From a checkpoint of a small class-conditioned image diffusion model: 5.49M parameters, arch unet.
Rows from block 7, named by matrix and row number. Rows with one number belong to one channel. Each number is 50 + 12 x the weight over its row's rms, rounded and kept within 0 to 99. All counts start at 0. After the name is the row's rms in percent of the matrix's.
# convs0: first 3x3 conv (model.mid.2.convs.0.weight, 256x256x3x3), inputs 117-129, a 3x3 kernel for each
# convs1: second 3x3 conv (model.mid.2.convs.1.weight, 256x256x3x3, transposed), outputs 117-129, a 3x3 kernel for each
convs0.193 090:39 42 24 40 54 45 37 47 33 51 56 52 49 53 48 41 39 54 47 47 52 47 59 54 45 57 56 59 65 72 59 48 57 44 57 65 67 67 59 78 58 61 62 59 56 57 38 44 60 46 50 58 32 30 50 44 45 48 43 41 71 37 26 46 58 28 51 60 48 73 51 69 53 37 27 47 26 28 62 28 31 43 74 58 52 42 55 49 49 53 59 52 69 49 50 61 50 46 58 33 41 47 52 55 42 66 58 45 36 36 28 49 29 28 57 38 43
convs1.193 054:57 52 60 33 48 60 48 47 48 38 42 48 37 32 42 42 46 48 62 68 69 59 53 56 55 64 66 61 56 58 35 52 40 38 51 42 43 50 52 38 30 46 43 30 49 54 44 38 59 41 42 49 56 42 53 20 45 46 18 45 49 42 55 41 39 49 29 34 52 44 42 40 49 49 46 66 63 63 55 39 47 34 51 42 32 55 47 19 34 25 65 67 43 77 53 57 76 60 62 37 46 71 49 48 77 53 65 72 61 50 56 59 51 61 57 35 44
convs0.194 116:54 44 53 50 52 62 58 51 42 56 52 49 50 51 57 42 41 58 91 85 61 53 67 58 45 58 36 54 53 59 76 51 36 72 50 46 47 57 58 50 51 52 52 39 43 37 46 55 38 48 56 51 47 47 53 56 37 61 67 53 52 58 42 31 29 31 36 28 32 63 49 38 69 51 42 50 45 31 41 38 18 39 44 38 47 37 30 48 44 22 34 38 54 52 45 50 49 57 66 39 45 45 40 33 30 54 32 23 36 26 11 42 33 37 46 43 50
convs1.194 132:36 33 33 46 55 50 43 62 65 40 32 45 37 39 65 43 56 60 60 74 49 54 65 45 68 57 45 59 60 38 79 67 44 41 61 57 60 51 36 68 60 52 79 59 66 59 48 63 52 58 67 54 58 60 53 64 61 51 49 52 49 37 50 58 62 57 51 66 48 61 63 57 66 70 43 59 70 50 53 48 40 65 45 52 62 61 64 44 44 49 46 60 79 44 48 71 59 47 50 39 34 46 52 36 41 52 42 42 56 40 49 64 36 37 82 58 52
convs0.195 106:52 60 46 62 64 55 46 64 53 50 65 53 48 61 47 36 44 57 54 51 45 41 49 60 41 42 40 28 48 54 52 55 55 50 33 38 46 57 61 53 56 56 49 50 48 54 63 73 53 70 61 61 52 37 52 59 36 45 54 44 35 27 41 52 46 54 51 48 46 51 63 81 67 65 67 71 58 53 87 68 56 22 49 52 38 49 60 53 53 44 67 52 43 61 53 46 43 57 84 53 52 60 63 59 61 51 38 35 64 46 48 61 34 57 52 57 78
convs1.195 095:58 54 48 55 51 34 65 60 56 52 54 65 48 58 64 54 72 47 44 48 65 24 47 53 48 53 55 50 73 70 44 56 52 47 62 68 43 61 61 33 36 67 32 28 56 53 46 47 43 48 48 45 49 35 59 45 44 56 46 33 49 53 37 23 25 43 48 37 34 51 42 40 32 32 29 32 38 32 37 42 45 64 53 51 41 51 43 55 45 46 47 38 45 41 39 49 49 39 52 57 66 67 43 59 68 37 49 39 43 29 27 50 49 37 63 53 40
convs0.196 105:55 54 48 65 39 60 62 71 45 62 53 72 65 48 49 72 66 49 62 66 35 54 55 80 55 64 50 29 51 32 45 55 36 65 49 39 43 40 40 37 52 41 51 39 30 33 60 43 38 46 65 52 65 45 48 69 43 36 53 64 44 38 44 40 46 50 65 72 59 38 29 56 58 59 31 58 44 49 41 46 50 34 41 58 48 48 41 96 72 37 62 64 60 68 55 48 66 53 34 68 60 58 48 53 49 54 55 38 42 42 52 40 49 55 51 46 59
convs1.196 096:59 43 46 59 55 48 62 42 44 62 32 48 43 34 38 40 28 27 50 39 50 32 42 46 48 55 58 34 29 47 35 50 56 46 47 59 64 58 58 47 57 52 64 63 61 73 58 60 66 49 52 63 45 49 58 60 49 58 54 59 69 53 55 56 73 65 81 69 59 41 54 61 23 37 43 32 38 44 44 38 39 42 37 56 64 51 47 41 49 42 59 39 39 58 48 45 50 44 47 74 61 39 65 63 46 57 56 66 38 55 49 55 55 49 49 44 30
convs0.197 094:68 62 30 77 61 50 66 59 68 52 52 62 34 43 45 34 44 56 49 48 33 47 43 44 44 60 31 48 40 82 51 35 51 48 33 53 34 43 53 35 43 62 36 45 38 33 43 56 73 62 50 61 47 28 45 26 55 52 48 61 61 33 64 45 49 34 56 35 69 65 38 68 46 55 69 45 53 35 34 41 36 44 44 51 56 58 58 30 35 51 47 52 39 31 53 49 50 43 51 60 48 59 58 60 41 59 53 51 53 55 46 49 40 61 69 54 51
convs1.197 067:45 42 44 41 42 35 54 45 47 35 55 46 52 65 57 45 55 60 53 44 40 61 56 50 66 66 49 15 42 37 39 49 38 33 44 45 64 52 53 57 43 53 62 44 50 46 43 45 33 41 58 53 71 47 51 60 58 50 50 55 54 60 42 56 54 55 53 55 41 77 66 45 59 66 73 41 53 58 53 32 36 54 58 73 58 53 64 58 42 60 49 51 44 64 60 50 52 49 40 41 46 41 42 46 48 47 42 36 34 37 22 44 47 37 50 54 35
convs0.198 064:39 57 38 48 52 46 45 33 29 52 65 48 39 42 56 44 66 55 47 53 55 46 60 51 44 44 37 54 88 66 59 35 67 74 35 39 40 51 44 37 48 47 13 32 41 50 58 70 49 50 60 59 41 29 56 76 65 31 46 37 49 56 31 53 63 44 35 56 70 35 53 57 40 58 50 54 42 47 57 39 40 49 50 54 44 48 62 52 51 46 59 53 52 58 39 55 64 62 44 55 59 72 35 50 54 52 65 56 58 59 54 46 18 35 60 37 51
convs1.198 027:69 68 60 51 59 58 47 44 49 52 43 35 39 37 39 50 51 57 39 63 56 58 65 56 52 54 67 37 44 46 47 61 46 43 46 42 42 52 61 41 48 68 69 75 70 35 36 38 52 46 28 46 32 23 51 50 30 48 51 54 45 56 50 50 60 72 48 50 49 44 59 61 70 64 42 42 37 31 39 51 43 59 36 53 39 48 38 45 51 44 57 25 24 45 30 14 53 54 31 40 51 55 48 45 40 46 41 53 31 00 39 25 38 55 51 55 52
convs0.199 094:58 54 50 53 58 53 32 29 31 65 55 54 61 61 57 60 60 61 60 38 41 40 48 36 39 40 39 40 66 70 70 56 70 98 62 62 56 40 33 53 54 50 47 46 60 50 35 46 53 48 44 55 45 34 50 54 61 41 62 50 30 49 34 55 35 38 56 57 28 68 40 13 47 59 62 42 60 45 37 59 58 41 42 54 65 50 73 53 52 74 60 52 32 42 48 50 49 58 73 34 48 56 45 41 37 52 31 23 63 48 42 56 37 20 53 42 32
convs1.199 066:56 48 46 50 65 61 41 53 35 28 39 47 42 34 42 22 17 38 40 45 42 48 52 52 60 55 39 39 45 51 34 36 41 18 30 49 54 65 53 55 64 46 59 58 52 71 48 53 37 48 53 37 65 44 52 55 59 66 55 50 52 38 35 73 57 42 68 52 38 52 32 45 24 43 44 38 41 52 54 46 45 21 30 53 08 25 52 30 39 56 45 49 58 56 53 59 60 55 55 49 61 58 51 61 54 55 62 51 65 65 64 80 70 58 59 51 44
convs0.200 101:58 41 47 39 37 43 37 53 56 39 38 50 43 46 45 61 55 40 63 37 39 41 35 38 52 64 45 42 57 51 50 56 55 73 76 86 61 56 66 46 48 50 53 68 65 51 48 44 55 39 41 42 55 52 62 48 53 46 56 66 49 53 47 31 58 32 52 66 31 57 49 81 56 55 46 48 60 63 47 53 54 30 53 53 36 55 37 56 44 66 59 40 36 65 50 21 31 33 28 68 54 42 58 67 45 62 71 43 50 32 34 62 36 49 31 30 40
convs1.200 100:31 64 62 52 64 55 50 55 52 55 60 66 57 78 65 40 49 62 69 62 58 51 60 64 63 62 60 31 55 33 44 70 43 57 60 60 66 48 67 69 59 67 64 49 52 56 65 57 38 39 29 49 32 50 51 47 54 33 45 48 39 24 37 59 61 68 49 53 55 71 83 63 60 58 60 62 48 54 61 61 50 13 34 48 57 63 50 54 44 30 68 55 66 78 56 55 66 53 54 45 55 52 46 46 42 35 50 47 70 54 52 60 54 54 64 56 45
convs0.201 102:51 49 49 70 49 41 72 59 50 44 50 57 51 59 51 52 64 54 33 53 53 27 59 56 25 57 50 74 60 70 75 61 55 64 62 43 19 32 40 42 41 47 45 53 53 40 44 58 55 39 43 45 24 37 61 56 48 67 65 68 66 70 71 57 44 46 63 48 52 53 49 68 57 57 43 67 53 32 67 50 32 40 44 49 46 58 58 52 58 49 57 54 56 58 68 62 52 55 43 50 40 51 61 47 44 74 54 48 51 52 50 49 49 43 47 43 40
convs1.201 101:32 37 36 41 47 53 36 40 44 43 51 57 49 53 51 49 44 45 42 40 37 44 52 41 36 34 21 46 56 47 52 50 51 54 46 52 48 38 35 48 44 34 56 64 61 53 48 50 58 43 42 55 46 49 46 50 65 40 40 59 41 53 74 49 36 37 44 32 36 46 43 32 50 46 42 45 48 45 51 53 44 27 36 57 36 45 62 42 48 73 31 30 45 27 31 47 28 29 31 56 51 73 48 53 81 50 45 65 67 81 72 60 76 66 64 83 64
convs0.202 101:37 38 45 46 47 50 49 50 53 35 39 62 47 38 55 48 51 60 51 45 31 64 50 44 67 61 43 64 49 56 49 49 46 61 58 72 44 45 36 38 31 39 32 50 48 27 36 47 31 37 56 58 50 60 43 64 54 57 59 65 47 48 45 46 50 52 47 48 46 46 64 74 50 34 41 50 41 62 51 59 54 54 56 27 67 45 19 51 36 36 66 42 39 72 58 46 56 67 38 44 67 63 66 66 63 73 66 62 49 44 40 55 46 61 50 52 64
convs1.202 110:58 50 43 55 48 56 60 65 71 52 58 29 22 54 39 46 42 42 51 60 46 59 57 47 54 64 50 51 47 47 49 53 64 59 51 72 47 58 53 45 65 50 59 52 48 45 52 68 54 59 76 55 66 64 27 61 60 52 57 41 45 53 42 57 51 81 69 45 64 48 48 64 66 76 68 67 57 43 65 38 27 68 64 33 67 51 45 50 45 52 43 49 40 59 53 39 40 53 45 62 40 37 63 41 51 54 49 50 49 46 54 40 46 34 48 42 51
convs0.203 065:34 47 48 59 41 50 42 41 37 45 56 51 45 45 51 57 45 55 45 59 48 41 56 59 22 49 42 56 53 52 42 41 54 49 36 51 63 40 53 50 44 52 47 36 52 63 31 72 71 47 59 55 64 50 49 48 44 17 37 54 68 21 42 42 40 26 46 53 51 48 69 19 66 41 48 35 52 61 41 48 36 47 67 49 38 44 49 50 27 44 64 61 51 56 64 49 57 66 29 62 62 54 64 56 65 64 71 55 52 45 60 44 59 50 49 45 65
convs1.203 026:64 36 56 60 52 37 60 41 38 52 49 42 46 52 50 36 51 57 51 37 46 52 58 51 58 57 57 46 59 51 46 52 46 23 34 32 42 40 61 40 52 52 35 34 39 64 55 55 52 53 55 33 40 45 39 58 52 42 55 58 59 55 49 44 44 46 34 33 62 29 36 43 41 52 47 51 51 67 73 46 31 51 40 50 42 48 54 52 41 58 66 47 64 68 45 54 65 40 53 56 46 50 50 42 46 45 44 35 72 35 58 60 42 43 53 44 56
convs0.204 071:41 49 57 52 40 54 59 42 51 60 63 45 71 47 52 47 47 41 31 33 32 49 59 56 63 68 63 52 58 44 58 58 50 55 45 51 41 54 56 45 50 55 46 51 37 38 57 46 56 57 51 52 40 50 27 40 26 45 29 61 52 33 40 35 41 27 38 52 41 44 57 59 70 48 40 53 36 47 41 45 51 30 36 43 61 64 36 49 39 65 29 32 47 43 64 63 52 50 43 52 56 53 56 45 58 54 57 71 44 56 54 24 39 50 38 25 55
convs1.204 033:47 62 59 45 54 60 52 49 55 42 40 51 61 66 52 44 49 28 59 50 43 38 43 52 40 43 49 42 44 51 47 30 43 52 36 35 45 51 46 46 54 48 46 52 50 48 53 48 46 43 43 61 40 40 41 59 51 54 62 52 53 61 67 59 60 68 63 66 73 53 54 57 49 50 70 47 44 43 49 53 49 48 24 12 55 36 22 63 45 50 35 29 35 45 38 41 46 50 50 54 51 49 60 57 55 52 38 38 38 43 28 51 54 38 50 60 65
convs0.205 104:56 54 49 42 46 53 43 57 56 61 62 59 55 37 55 59 45 60 77 87 64 70 55 59 55 40 63 28 42 24 24 39 40 47 48 47 45 48 62 52 47 50 66 59 64 48 52 44 47 44 47 39 36 42 30 69 56 34 83 47 40 52 53 57 43 75 70 43 49 48 34 53 45 58 56 49 51 54 56 34 36 48 32 47 62 38 53 56 48 31 49 42 39 57 54 67 34 34 55 52 49 53 42 30 50 24 32 39 53 47 36 42 47 45 33 34 53
convs1.205 091:52 41 51 67 33 47 52 41 35 53 64 66 34 55 45 28 39 29 56 47 37 38 44 47 44 29 39 68 46 50 52 53 49 65 63 50 58 64 54 59 60 51 33 53 53 56 70 47 66 72 59 55 61 49 24 39 54 33 40 50 41 63 57 30 49 33 39 35 38 27 27 35 44 52 54 53 55 52 41 34 51 70 52 37 71 58 34 66 55 51 56 58 46 50 64 51 37 43 50 52 51 50 41 53 58 58 56 59 67 86 62 72 64 72 72 54 65
convs0.206 104:45 47 57 40 59 47 28 35 22 38 40 30 45 38 34 51 44 34 78 71 33 68 59 57 49 44 37 38 30 39 45 32 46 49 37 39 50 40 51 46 47 59 53 40 56 54 56 45 46 65 39 31 56 34 62 58 73 68 53 79 83 70 84 54 73 50 45 61 64 40 73 69 36 50 30 32 43 75 38 41 58 55 40 54 58 61 56 57 53 65 47 58 59 46 48 39 49 46 32 42 45 34 35 38 41 44 51 63 47 48 45 34 45 51 56 51 50
convs1.206 093:60 61 42 63 45 47 62 40 61 53 58 59 58 55 41 55 62 55 54 37 57 32 32 45 57 38 53 42 52 58 62 70 59 67 71 65 43 39 57 38 43 56 46 38 50 49 40 55 50 40 42 43 42 34 40 31 46 36 23 40 26 24 35 46 41 48 49 57 64 54 58 62 55 48 54 63 50 48 60 45 42 53 47 45 35 42 56 38 53 60 55 52 52 54 47 41 51 48 51 53 29 44 47 32 34 35 33 42 40 39 40 37 41 51 30 44 57