{
  "dataset": "photos of arthropod specimens (BIOSCAN-5M)",
  "horizontal_flip": true,
  "objective": "v",
  "pixel_unshuffle": 2,
  "residual_init": "zero_last",
  "optimizer": "muon",
  "adamw_lr_other_params": 0.0013,
  "grad_clip": 1.0,
  "adamw_weight_decay_other_params": 0.05
}
Rows from block 2, named by matrix and row number. Each number is 128 + 24 x the weight over the matrix's rms, rounded and kept within 0 to 255. All counts start at 0. Numbers have three digits each.
# emb: conditioning projection (model.enc.1.0.emb.weight, 128x256), inputs 86-171
emb.34:140153101095094143121138173105122140107137122121055136122108150107127112129138121129145155131101165126143138143133130134144107097126088114162136151175150127109134128144115107160110147140098152099132137140119140142128085158155137109131147142166109070188159109
emb.35:174147111117138147121188132109148110133149137119116124115127134108109136129135144123135130127145120137133156136126134123138157148142126138139154124116141094076120129117108134128142129130142142112150162137110126154112116105139147149158123129084123149127106145
emb.36:130127128069130119115155155163133100132128121129151150101170159122100127125115102134138167096146149140143131135118131142122135135128109125107145137206120106156147153095126133117121133156126117097152164185153144145155077146189157127134140133179136125136113116
emb.37:141129129080108063152114101141149153161123120123149150149169133114116122119135088148127126166115105132111138149128170130130109130113118140103133084175157108161147133121143160105116104154107131116107142158130114118136098153141159137163156145149138134141083164
emb.38:149122126137127125111122156119113115101104131108108132129149106125118109142135112111156172098129099122144152150100127103136141152120126113163127142133140058129124118123105170111120131106134139123122135104108137124117086111103099125134128121131108112124131119
emb.39:137123157119137106145148128185138136148082113131143127149135135099118114161152122167122141129117111145115164172112147124148134164135146111135145118151136146156146123120132126119113130130149127113109161120136101119137107154138138155115164117144146127162154138
emb.40:153141139168168132163143157109122164133117149136106135147087122117153138148128172165144131082133177144132117103133132071124149129135122146132141134167104148117139135114113113162163145127155106118131115111145142094182079134132109136162135125102089145117143127
emb.41:137099111134124133123124099105126136119121121069144147118112164164142143103144126131127128150097143123153091134144128133111126117131171113133136155147101122134137121133117088136123110098138103125125148108130109116151137128101107095111130122116100148164141132
emb.42:176134087111151137127092133105135159145125119128105138135162148119126138138099140154121125134107104129102157133168134134142130104128109122147143134146138111171153142105118142068149137122125125121112138147106150129121097141100114117132128157101102065136097145
emb.43:093141183151154170127114129135116147142139103141098162113202115119134134179129118099127092125117130112113112125125128148145163101137132136140120139127162157155148110151110134149139173103150093117153138107139132174164190153151129155106132107096141123119160104
emb.44:126114119105105097095127091128109146081111152134147076104071109196099105059119114119108076142119206128114106106155091152070083127131101112110071112059152133162138123093117072111064069107095116100086133105128153102043127111080102105143109115125135154123149136
emb.45:167146072153140117137112110129136146103157132161136156138170160169144077145128149123107128119109128140098111106149164105159128114158119138135154168180099122108079106061167132131130122134110115130119139153135116158109166134125123108133094123111129182145096117
emb.46:144156092118143152140103164095114109142139134161090099135188124083134098130134140140110131140159113112111195146112136078131150125145072131136158123144126166116142133064124217133132125150136138141135108067102085124114060152121151147118133146097128167142142138
emb.47:086150070103105092134104123107120179106123153099101129134140104136119067115159136123125171158094095135166098126107113114101144118101106126158126095089158148088146104165139083095118153130097098136104091175124120150155136112127169121111117139094112103146094111
emb.48:196125127113101138112121144113140143117116126098087161151123144078121111085126141104137131124130094121132115139145121148131149127165147152156136136151155130099194130177149131103120144140094174129113144125140112139109118116136125146121121152171146117124097094
emb.49:108173146166115067130159086213082156145069155062137151134192151119140176126078058158094137136119181137099131136135135110107067144152084108141147153000097195149059213126165147159136158144132150117129138088135133090147095137021096026126115148177141207141159163
emb.50:139179130106093136133085131138119163103126129108169120143105116117131124152109153116112121177108140117097134130116127136136117122124124123149128107072179113151135124152144120146116135123117155147117098117124103120176106125088166135135115116123123136109141158
emb.51:105086152116153131148185119115133107163147161119125122117097129129147112131115122105157104118126134147147123130147103110148125127127166123125111146098101117146140125135136130138124123110144100134148148125115100134123119110122113104149117096125133136135086139
emb.52:128104143104135155126121112119121109135156134145133104112131156138120168129115153128138112135126164136115128081145111134139111122138123122122117130139088123124120148133141077154150135100140122112129134121141115116135139131110174090128130130158149124131125143
emb.53:135128118128090131152104133098151075139135148117143135143167135143132105146117103133151131148126138143115140111142115124144134149148126135141130179107107131102129132129132094151140115146163152141095110125141143140093018150151120101116109150114151137146104127
emb.54:149104092149105145112133146040122078121164132124126134125153110107118096127129149167165145125171107136107151131106133124140107110131124148146132123143173065131139163098139130120126130124114117153159151209131134127121102155125150141160140134073100100102093105
emb.55:148107134147140129118164158131118129121130140117099140120144140109157162135106117128154085088111072107116106090156132145114142139145123140133152175139100141123119102148166073153140148122159104117152161116142125139117134087126131140143090136129130177159114075
emb.56:123150136130114118115125129154132153135117108099108149135118135111131114093137145146113118176131118131121155111112102075108129130115134118113122108165111137098155137130127173116112110113108127137123148125115095110132168125096146109125122130150122130123135145
emb.57:138090087147129108133135095087108094135125144118150114145154146200108109130121117121128156123154141114156127128137130136089153145118138128122102148120144094115089129187137126129131122156122123133138096142151093136110126129095125147133127140144128139088081110
emb.58:143143163084135117136123117123140119123133106133131133119143127138110099144117134098134128158147145119127122118091109109132116132125135112124134128126111118136124142094120113143129128120138141120138147106124106119126105131175145118121115116153096147122118141
emb.59:050117162097192120145131136122123140126114154149076146137129162117101108148139126102140071115118113130096185145113116120118142114141155144126126134125086110172142115110140201126110153163139161130129138157134105115107171124145123182105146122096137097117165115
emb.60:192153136124121117087115097103149114123132131112124107111168084120136154140141145136124127141085078116165127134152139133119113122102096111109093135129079142112083105134098136105089113144104145110133155125119095134170071134090126143087107118107124092106145105
emb.61:153113098142143164085138155105141137127139083119170123080167132123105106098148132104131138147122152118115117133126126167084112129142143134113127110182108114129112104128129107107110107125140125124145132090111129118132181116160129147118100130105134115119096125
emb.62:145118098190128149113109122088105161138123120118107119141112129135128091126125120119121118116150131136117123130159111121132185121138101136121122149121079097157159134109113156104122132150091140139126130125159098071133132145118115115115116116086115148125105149
emb.63:153117088093081103123139124167127149124123112127121141122153119112136118166129116127112140140157112125096179127118116125147150130141172140127121120147164117130136133061126150143130140125116148146131135147145130163106182139136134144120129129141102152124141131
emb.64:135120117091148116138126161065148127125141158107148136108125120139090151111099133096088144113112117115137088130114132163107153124142162129138152140153103106116122097160126131107127122149144131107156116139112126178087123141174144113157082104096088113096126150
emb.65:136154149104137117151176118135131119137136167129143129133128131087114106135117109136108133142174126143148096138140148140104130130127127115112133124115119105103116128096131137162124123138128137157125148098140149166102090142124111132137103128096145132131119148
emb.66:168113154136131115114120141118148160100104143081069153115166125119147146114158116124128152146082112146121110120125116167129171131133152109141140125164118176174122119168155109131150098126126116133105137122102148119176218112101110132150135138132115137112167091
emb.67:102075117132151191161173150115057074126146101133083110120113151108148135167121131128158104132083065136156097102140113121145116116145157170143127135109118058139084100148106066162129124131134096117101124131127115167169128124108109128137108126165147111145111120
emb.68:135165141080132118121130123146152152163104133145177182104164146109156168135174130140086077135120136143096120153125165144122106133118131133107139092159111158121173132093139147131163128149149116149128115105156120128111150143139099139117168144143135061125156151
emb.69:111141125067108165125111149181102106084075140126135123126081147109104145124095106126120093104146115146109137125128127118113123144155123125142139131077169095121091127111137112089084100144147127152151114115157145153145145112068125110134110119156117080080191107
emb.70:116125138143122086156112109142113165124112139130159107135130124128140100109114148126127135115156186131145122131163139122130138143117134125134131110203106155100164136129128094127145103146136110110124101090133091180128153141148127126106152119128143179135124172
emb.71:127089139125123112125137103161131106120135127132120129128089090147131132115156148139114084140137133127093126090103111124109081115126123115100116127137126137143146150200120095099132117112180094131069128128138152149141118136080124123097153138133132141079121082
emb.72:136094113126167135132115109106132112105137105121101122161131131110134132140104156106112104098112131115124123150102112089103134107120114140138120143095167106138098099141141139114107123114128110136134126117135116117127139113147092135120113105126116142127113096
emb.73:157129102131112080083134103118129166121081115133154120140183150131121145146168094145138096147087131160155109145089174143111139137105084130133131082128081115076097127110153097136136154155131112093150117103144133109125103118143134161125172146122131135135141129
emb.74:121098113138146172144109138068119128141172094109119124125183129155106124125135153109119124144153129111171091133109108121143150144135114132101117117075163127112106089152152103144130133115156153133143100171141112162131128132093151103156131121128169080137132115
emb.75:042122141105106138113133129094125076103140150145111130143104112158121118118123157134153129096117151133109156145109143099128142125133129133156130113125164170104131115113127108098131124115098116135121126142122152131152126089134119150151085131134107141126169125
emb.76:162133133157154106154095126142146127153129128098119132121154137104123130129121109127134112149112095142117105174131130119113113120146100126166125161155102157148116106128096096148150133153146140108116137109107145097139161135142162147132120151079136171105139132
emb.77:125152160128102128157124110160126180111112134109135132150118146111124172132115138138140135147145153149144116130117111115120109128159125115104147115078112118124153103115174128112149132135127115145105107065130112090145100135122120083089135139098074156148192131
emb.78:113154115112117114095170197142127109119107108120098141167178129103128138133113098122148147147116099114143170156115130182153130141120134141152152118150170081098097128149097153155161144153119130140103165098118121157119103116195161159109141139061111150140152146
emb.79:133123177157131142155159094164114127104141131133128142109116121098151096144144130170129132139119142109137098127139144162117121140127175135117137122120164104063134157139122131114102133082156144133092096142110169153107157116100118148199138131125135122119137120
emb.80:103196159158121120121139173136109155134127132119105119138153156113129133173166157103111137108150144105143130103156124145115164089109098135151132111120147139132118100070109148141148145093095133101144116058120152147127126126170162163115104123135153110120152121
emb.81:090071143164081105129159130097135138149120099088134146159109133133135120132136113129145130213097108128096156121122104132148157154138153141125129155158136093140164124122143072132146156136105128137128082175125127191137080098141214132081121150126111139116100086
emb.82:131094117107135103114125087136128105146105127148101136142151125069120146106119086178120149120122116120125149098131151137108149113097107110067130072198064145133142171110125114041159121121133113105133147113103158155123101139112120100138135139154125085129117163
emb.83:140122167106131110128148109148146160120136136157140104114112139128123122116142116117138129101137151125141135100119117111140113129123128121127134137124119146126126131097142126132138120137140111122157152119127164168134130124122098137144132113139117122125147147
emb.84:116156105136127099133116122129134116108130129126121129146079128138100135123075158128146107090135164121107111138138135090121112124138146141149155121099140135138106136150125117159150117140126085109149119099140128149133155130139164088116094124170118146144133127
emb.85:135113146134068159122095154121114139112091112126115122151107139112121111111132162120123128137095125100120121114143131103148137115135100091118108110115138133115136136122122088120093125106138129137109106077103118113158078139117095095135102106135174131103127140
emb.86:137092159139122125131157145119107093146121128109189103120130143127113129098171117136106092151123143136117094116125134176154115175138109135126144140124109100123107161135145107179166106112119143129127158102128167115126090122149128136144125146138150155179113165
emb.87:142114143111128131124129136140119136102119114146108134132102102131145133114131160108131120131138092105110137125123134119122164145110123136129126091117130133134105137120103149135124145120128168115116158147121155114104168133136135135140148122138108130146154141
emb.88:144138158125127126127147143139094138142129124150176152116109135144151147111144113110133115124132165137130128146128123116133123154127121129123129137172118153150137117114137145136147114131122133161114149132117116142126115137146092124098141125149143127137143169
emb.89:167146183121157117121093096152124099101120111119107100094111084163172112136116112136073142151114134124110096101122089182130099108126138087128136103134123138109108136205118097122082121102139130123097082128103131102129207116091158082095157089093104091138136117
emb.90:108139133095069121121152083175151099118115117128132143131087120102162124136128100128115176101124114117132124159141156104120122138120131116131121159073163104107131133119142131106105069143105146183130128145107119090133162119115099131140131145170141148138141145
emb.91:080133136145103121155152137131102084129135142131124095115093108156099112108099132153167131087158117106102132107167094141154107141159115130139148121107120141115146115155125114131127139135112152129120144187123182118122154129122112139141130137113162081112119127
emb.92:150125138138142142152126104147135102125130150146163106123086105175127147138139093136108163097137147126114166126118128114138124143129140119125133114055159152155126125103129176142145133099160090108124095083162096117087098143145116111138120126047125121144112109
emb.93:089124182099121140105107137153104111112139128132149124094105088126121112135153143125099113178143173140125139099105109142123119124135119116105132114142119113114137140118130121104111117114128116117111128126127121115141200138124132115098121110137119163117146113
emb.94:077133165159136181133145143113122134123163136140160141150117129142129151148131125145120138092117151114129138112131120128153102130136108154138115124153124102074172111135127078125096177094153142140119117097146099159157132122154153110111113147178154114156129123
emb.95:197130101115117118131096107117169160129114146125141126114211168063116061116116124126123155136142037125140143151075153105150142114111121107130125136153175166115146131076119210127130121144106111143168108084135084121125089124166093135143141129119139126147085125
emb.96:133118119175152110143108157124115151138121093075100143163150156127101134150141152104155133137165099109156108092098144160122132126153102143108123105166103127149148142129132152121127103158159128096106110145103107182163168143190113112125137125114120140143093128
emb.97:140121166145122128123145109131084119124145110097152133101134142152138138139103112118118123140146150136134120143124129120139115154127094125119140090135122148122104157132129114115138101133140144118122146115105137126137138136110130138157158112118150162154132121
emb.98:121147133152153119095149099089133110134096130151113120145117122054112132140112115130139117145109106155163120135111133172110113145114155145111141130122123146141138135106140174126156125151140124123126151103108105125108180078088095137151139145157123152090139161
emb.99:119159159089154139112148132129142111127158125167166095149125130165117119139101112128121095085135159119133123124139110084125107136134131114108127123160112120093123121157135153116104114140121117150141140131151106161113164115101098123149137123156116143108137110
emb.100:123079122126107121126126168120118152132150154151154142150134124126136167139156116125117145123091134101130096151131156162109175116151139145112143158176155123084116064123140122164136155128091099121112091175130128132107137125099158105108121116121167109119153186
emb.101:062117114143161137145134141123098131152141109148121138112188125144168158114144123098132130075140121130146101163170106076116123133145164141100157170101146169127086115154132120167161130120133114146144129151125162106137080110071076134152114110128146050126115054
emb.102:110161140083116113128088119095082185158138149106111134175118084108121087134088127138145120152195121126121119115141123119128141139109108135113138119118139124156138099152122128097131107153168137178115112149137161149116103122107142116146129118156107113134134114
emb.103:117139138154132166131115137180109145138125136092116132122119141135158139141159117117123129137128134131142156103117121117132147149147121156129125118173046159168122153156153140142141147117142098152125127134119127135149122112132118130145137121133129156104119095
emb.104:144133140119128133128160113131139125156146140130110127119118138103117113136150159120140119114144138124136131126112110122127105115141137122153129151112150116138134132113124127141130128133129115130131155116124143134134125138144115115135121120178121140106146121
emb.105:151161129137117153152167162149147114136129133155111137136112095122156149128151128122111146099134149158144139123154086129139125130107140131134106115150101126114147103131139120141098115122159119127078154154161118147135097150144127096131110099095134155169139152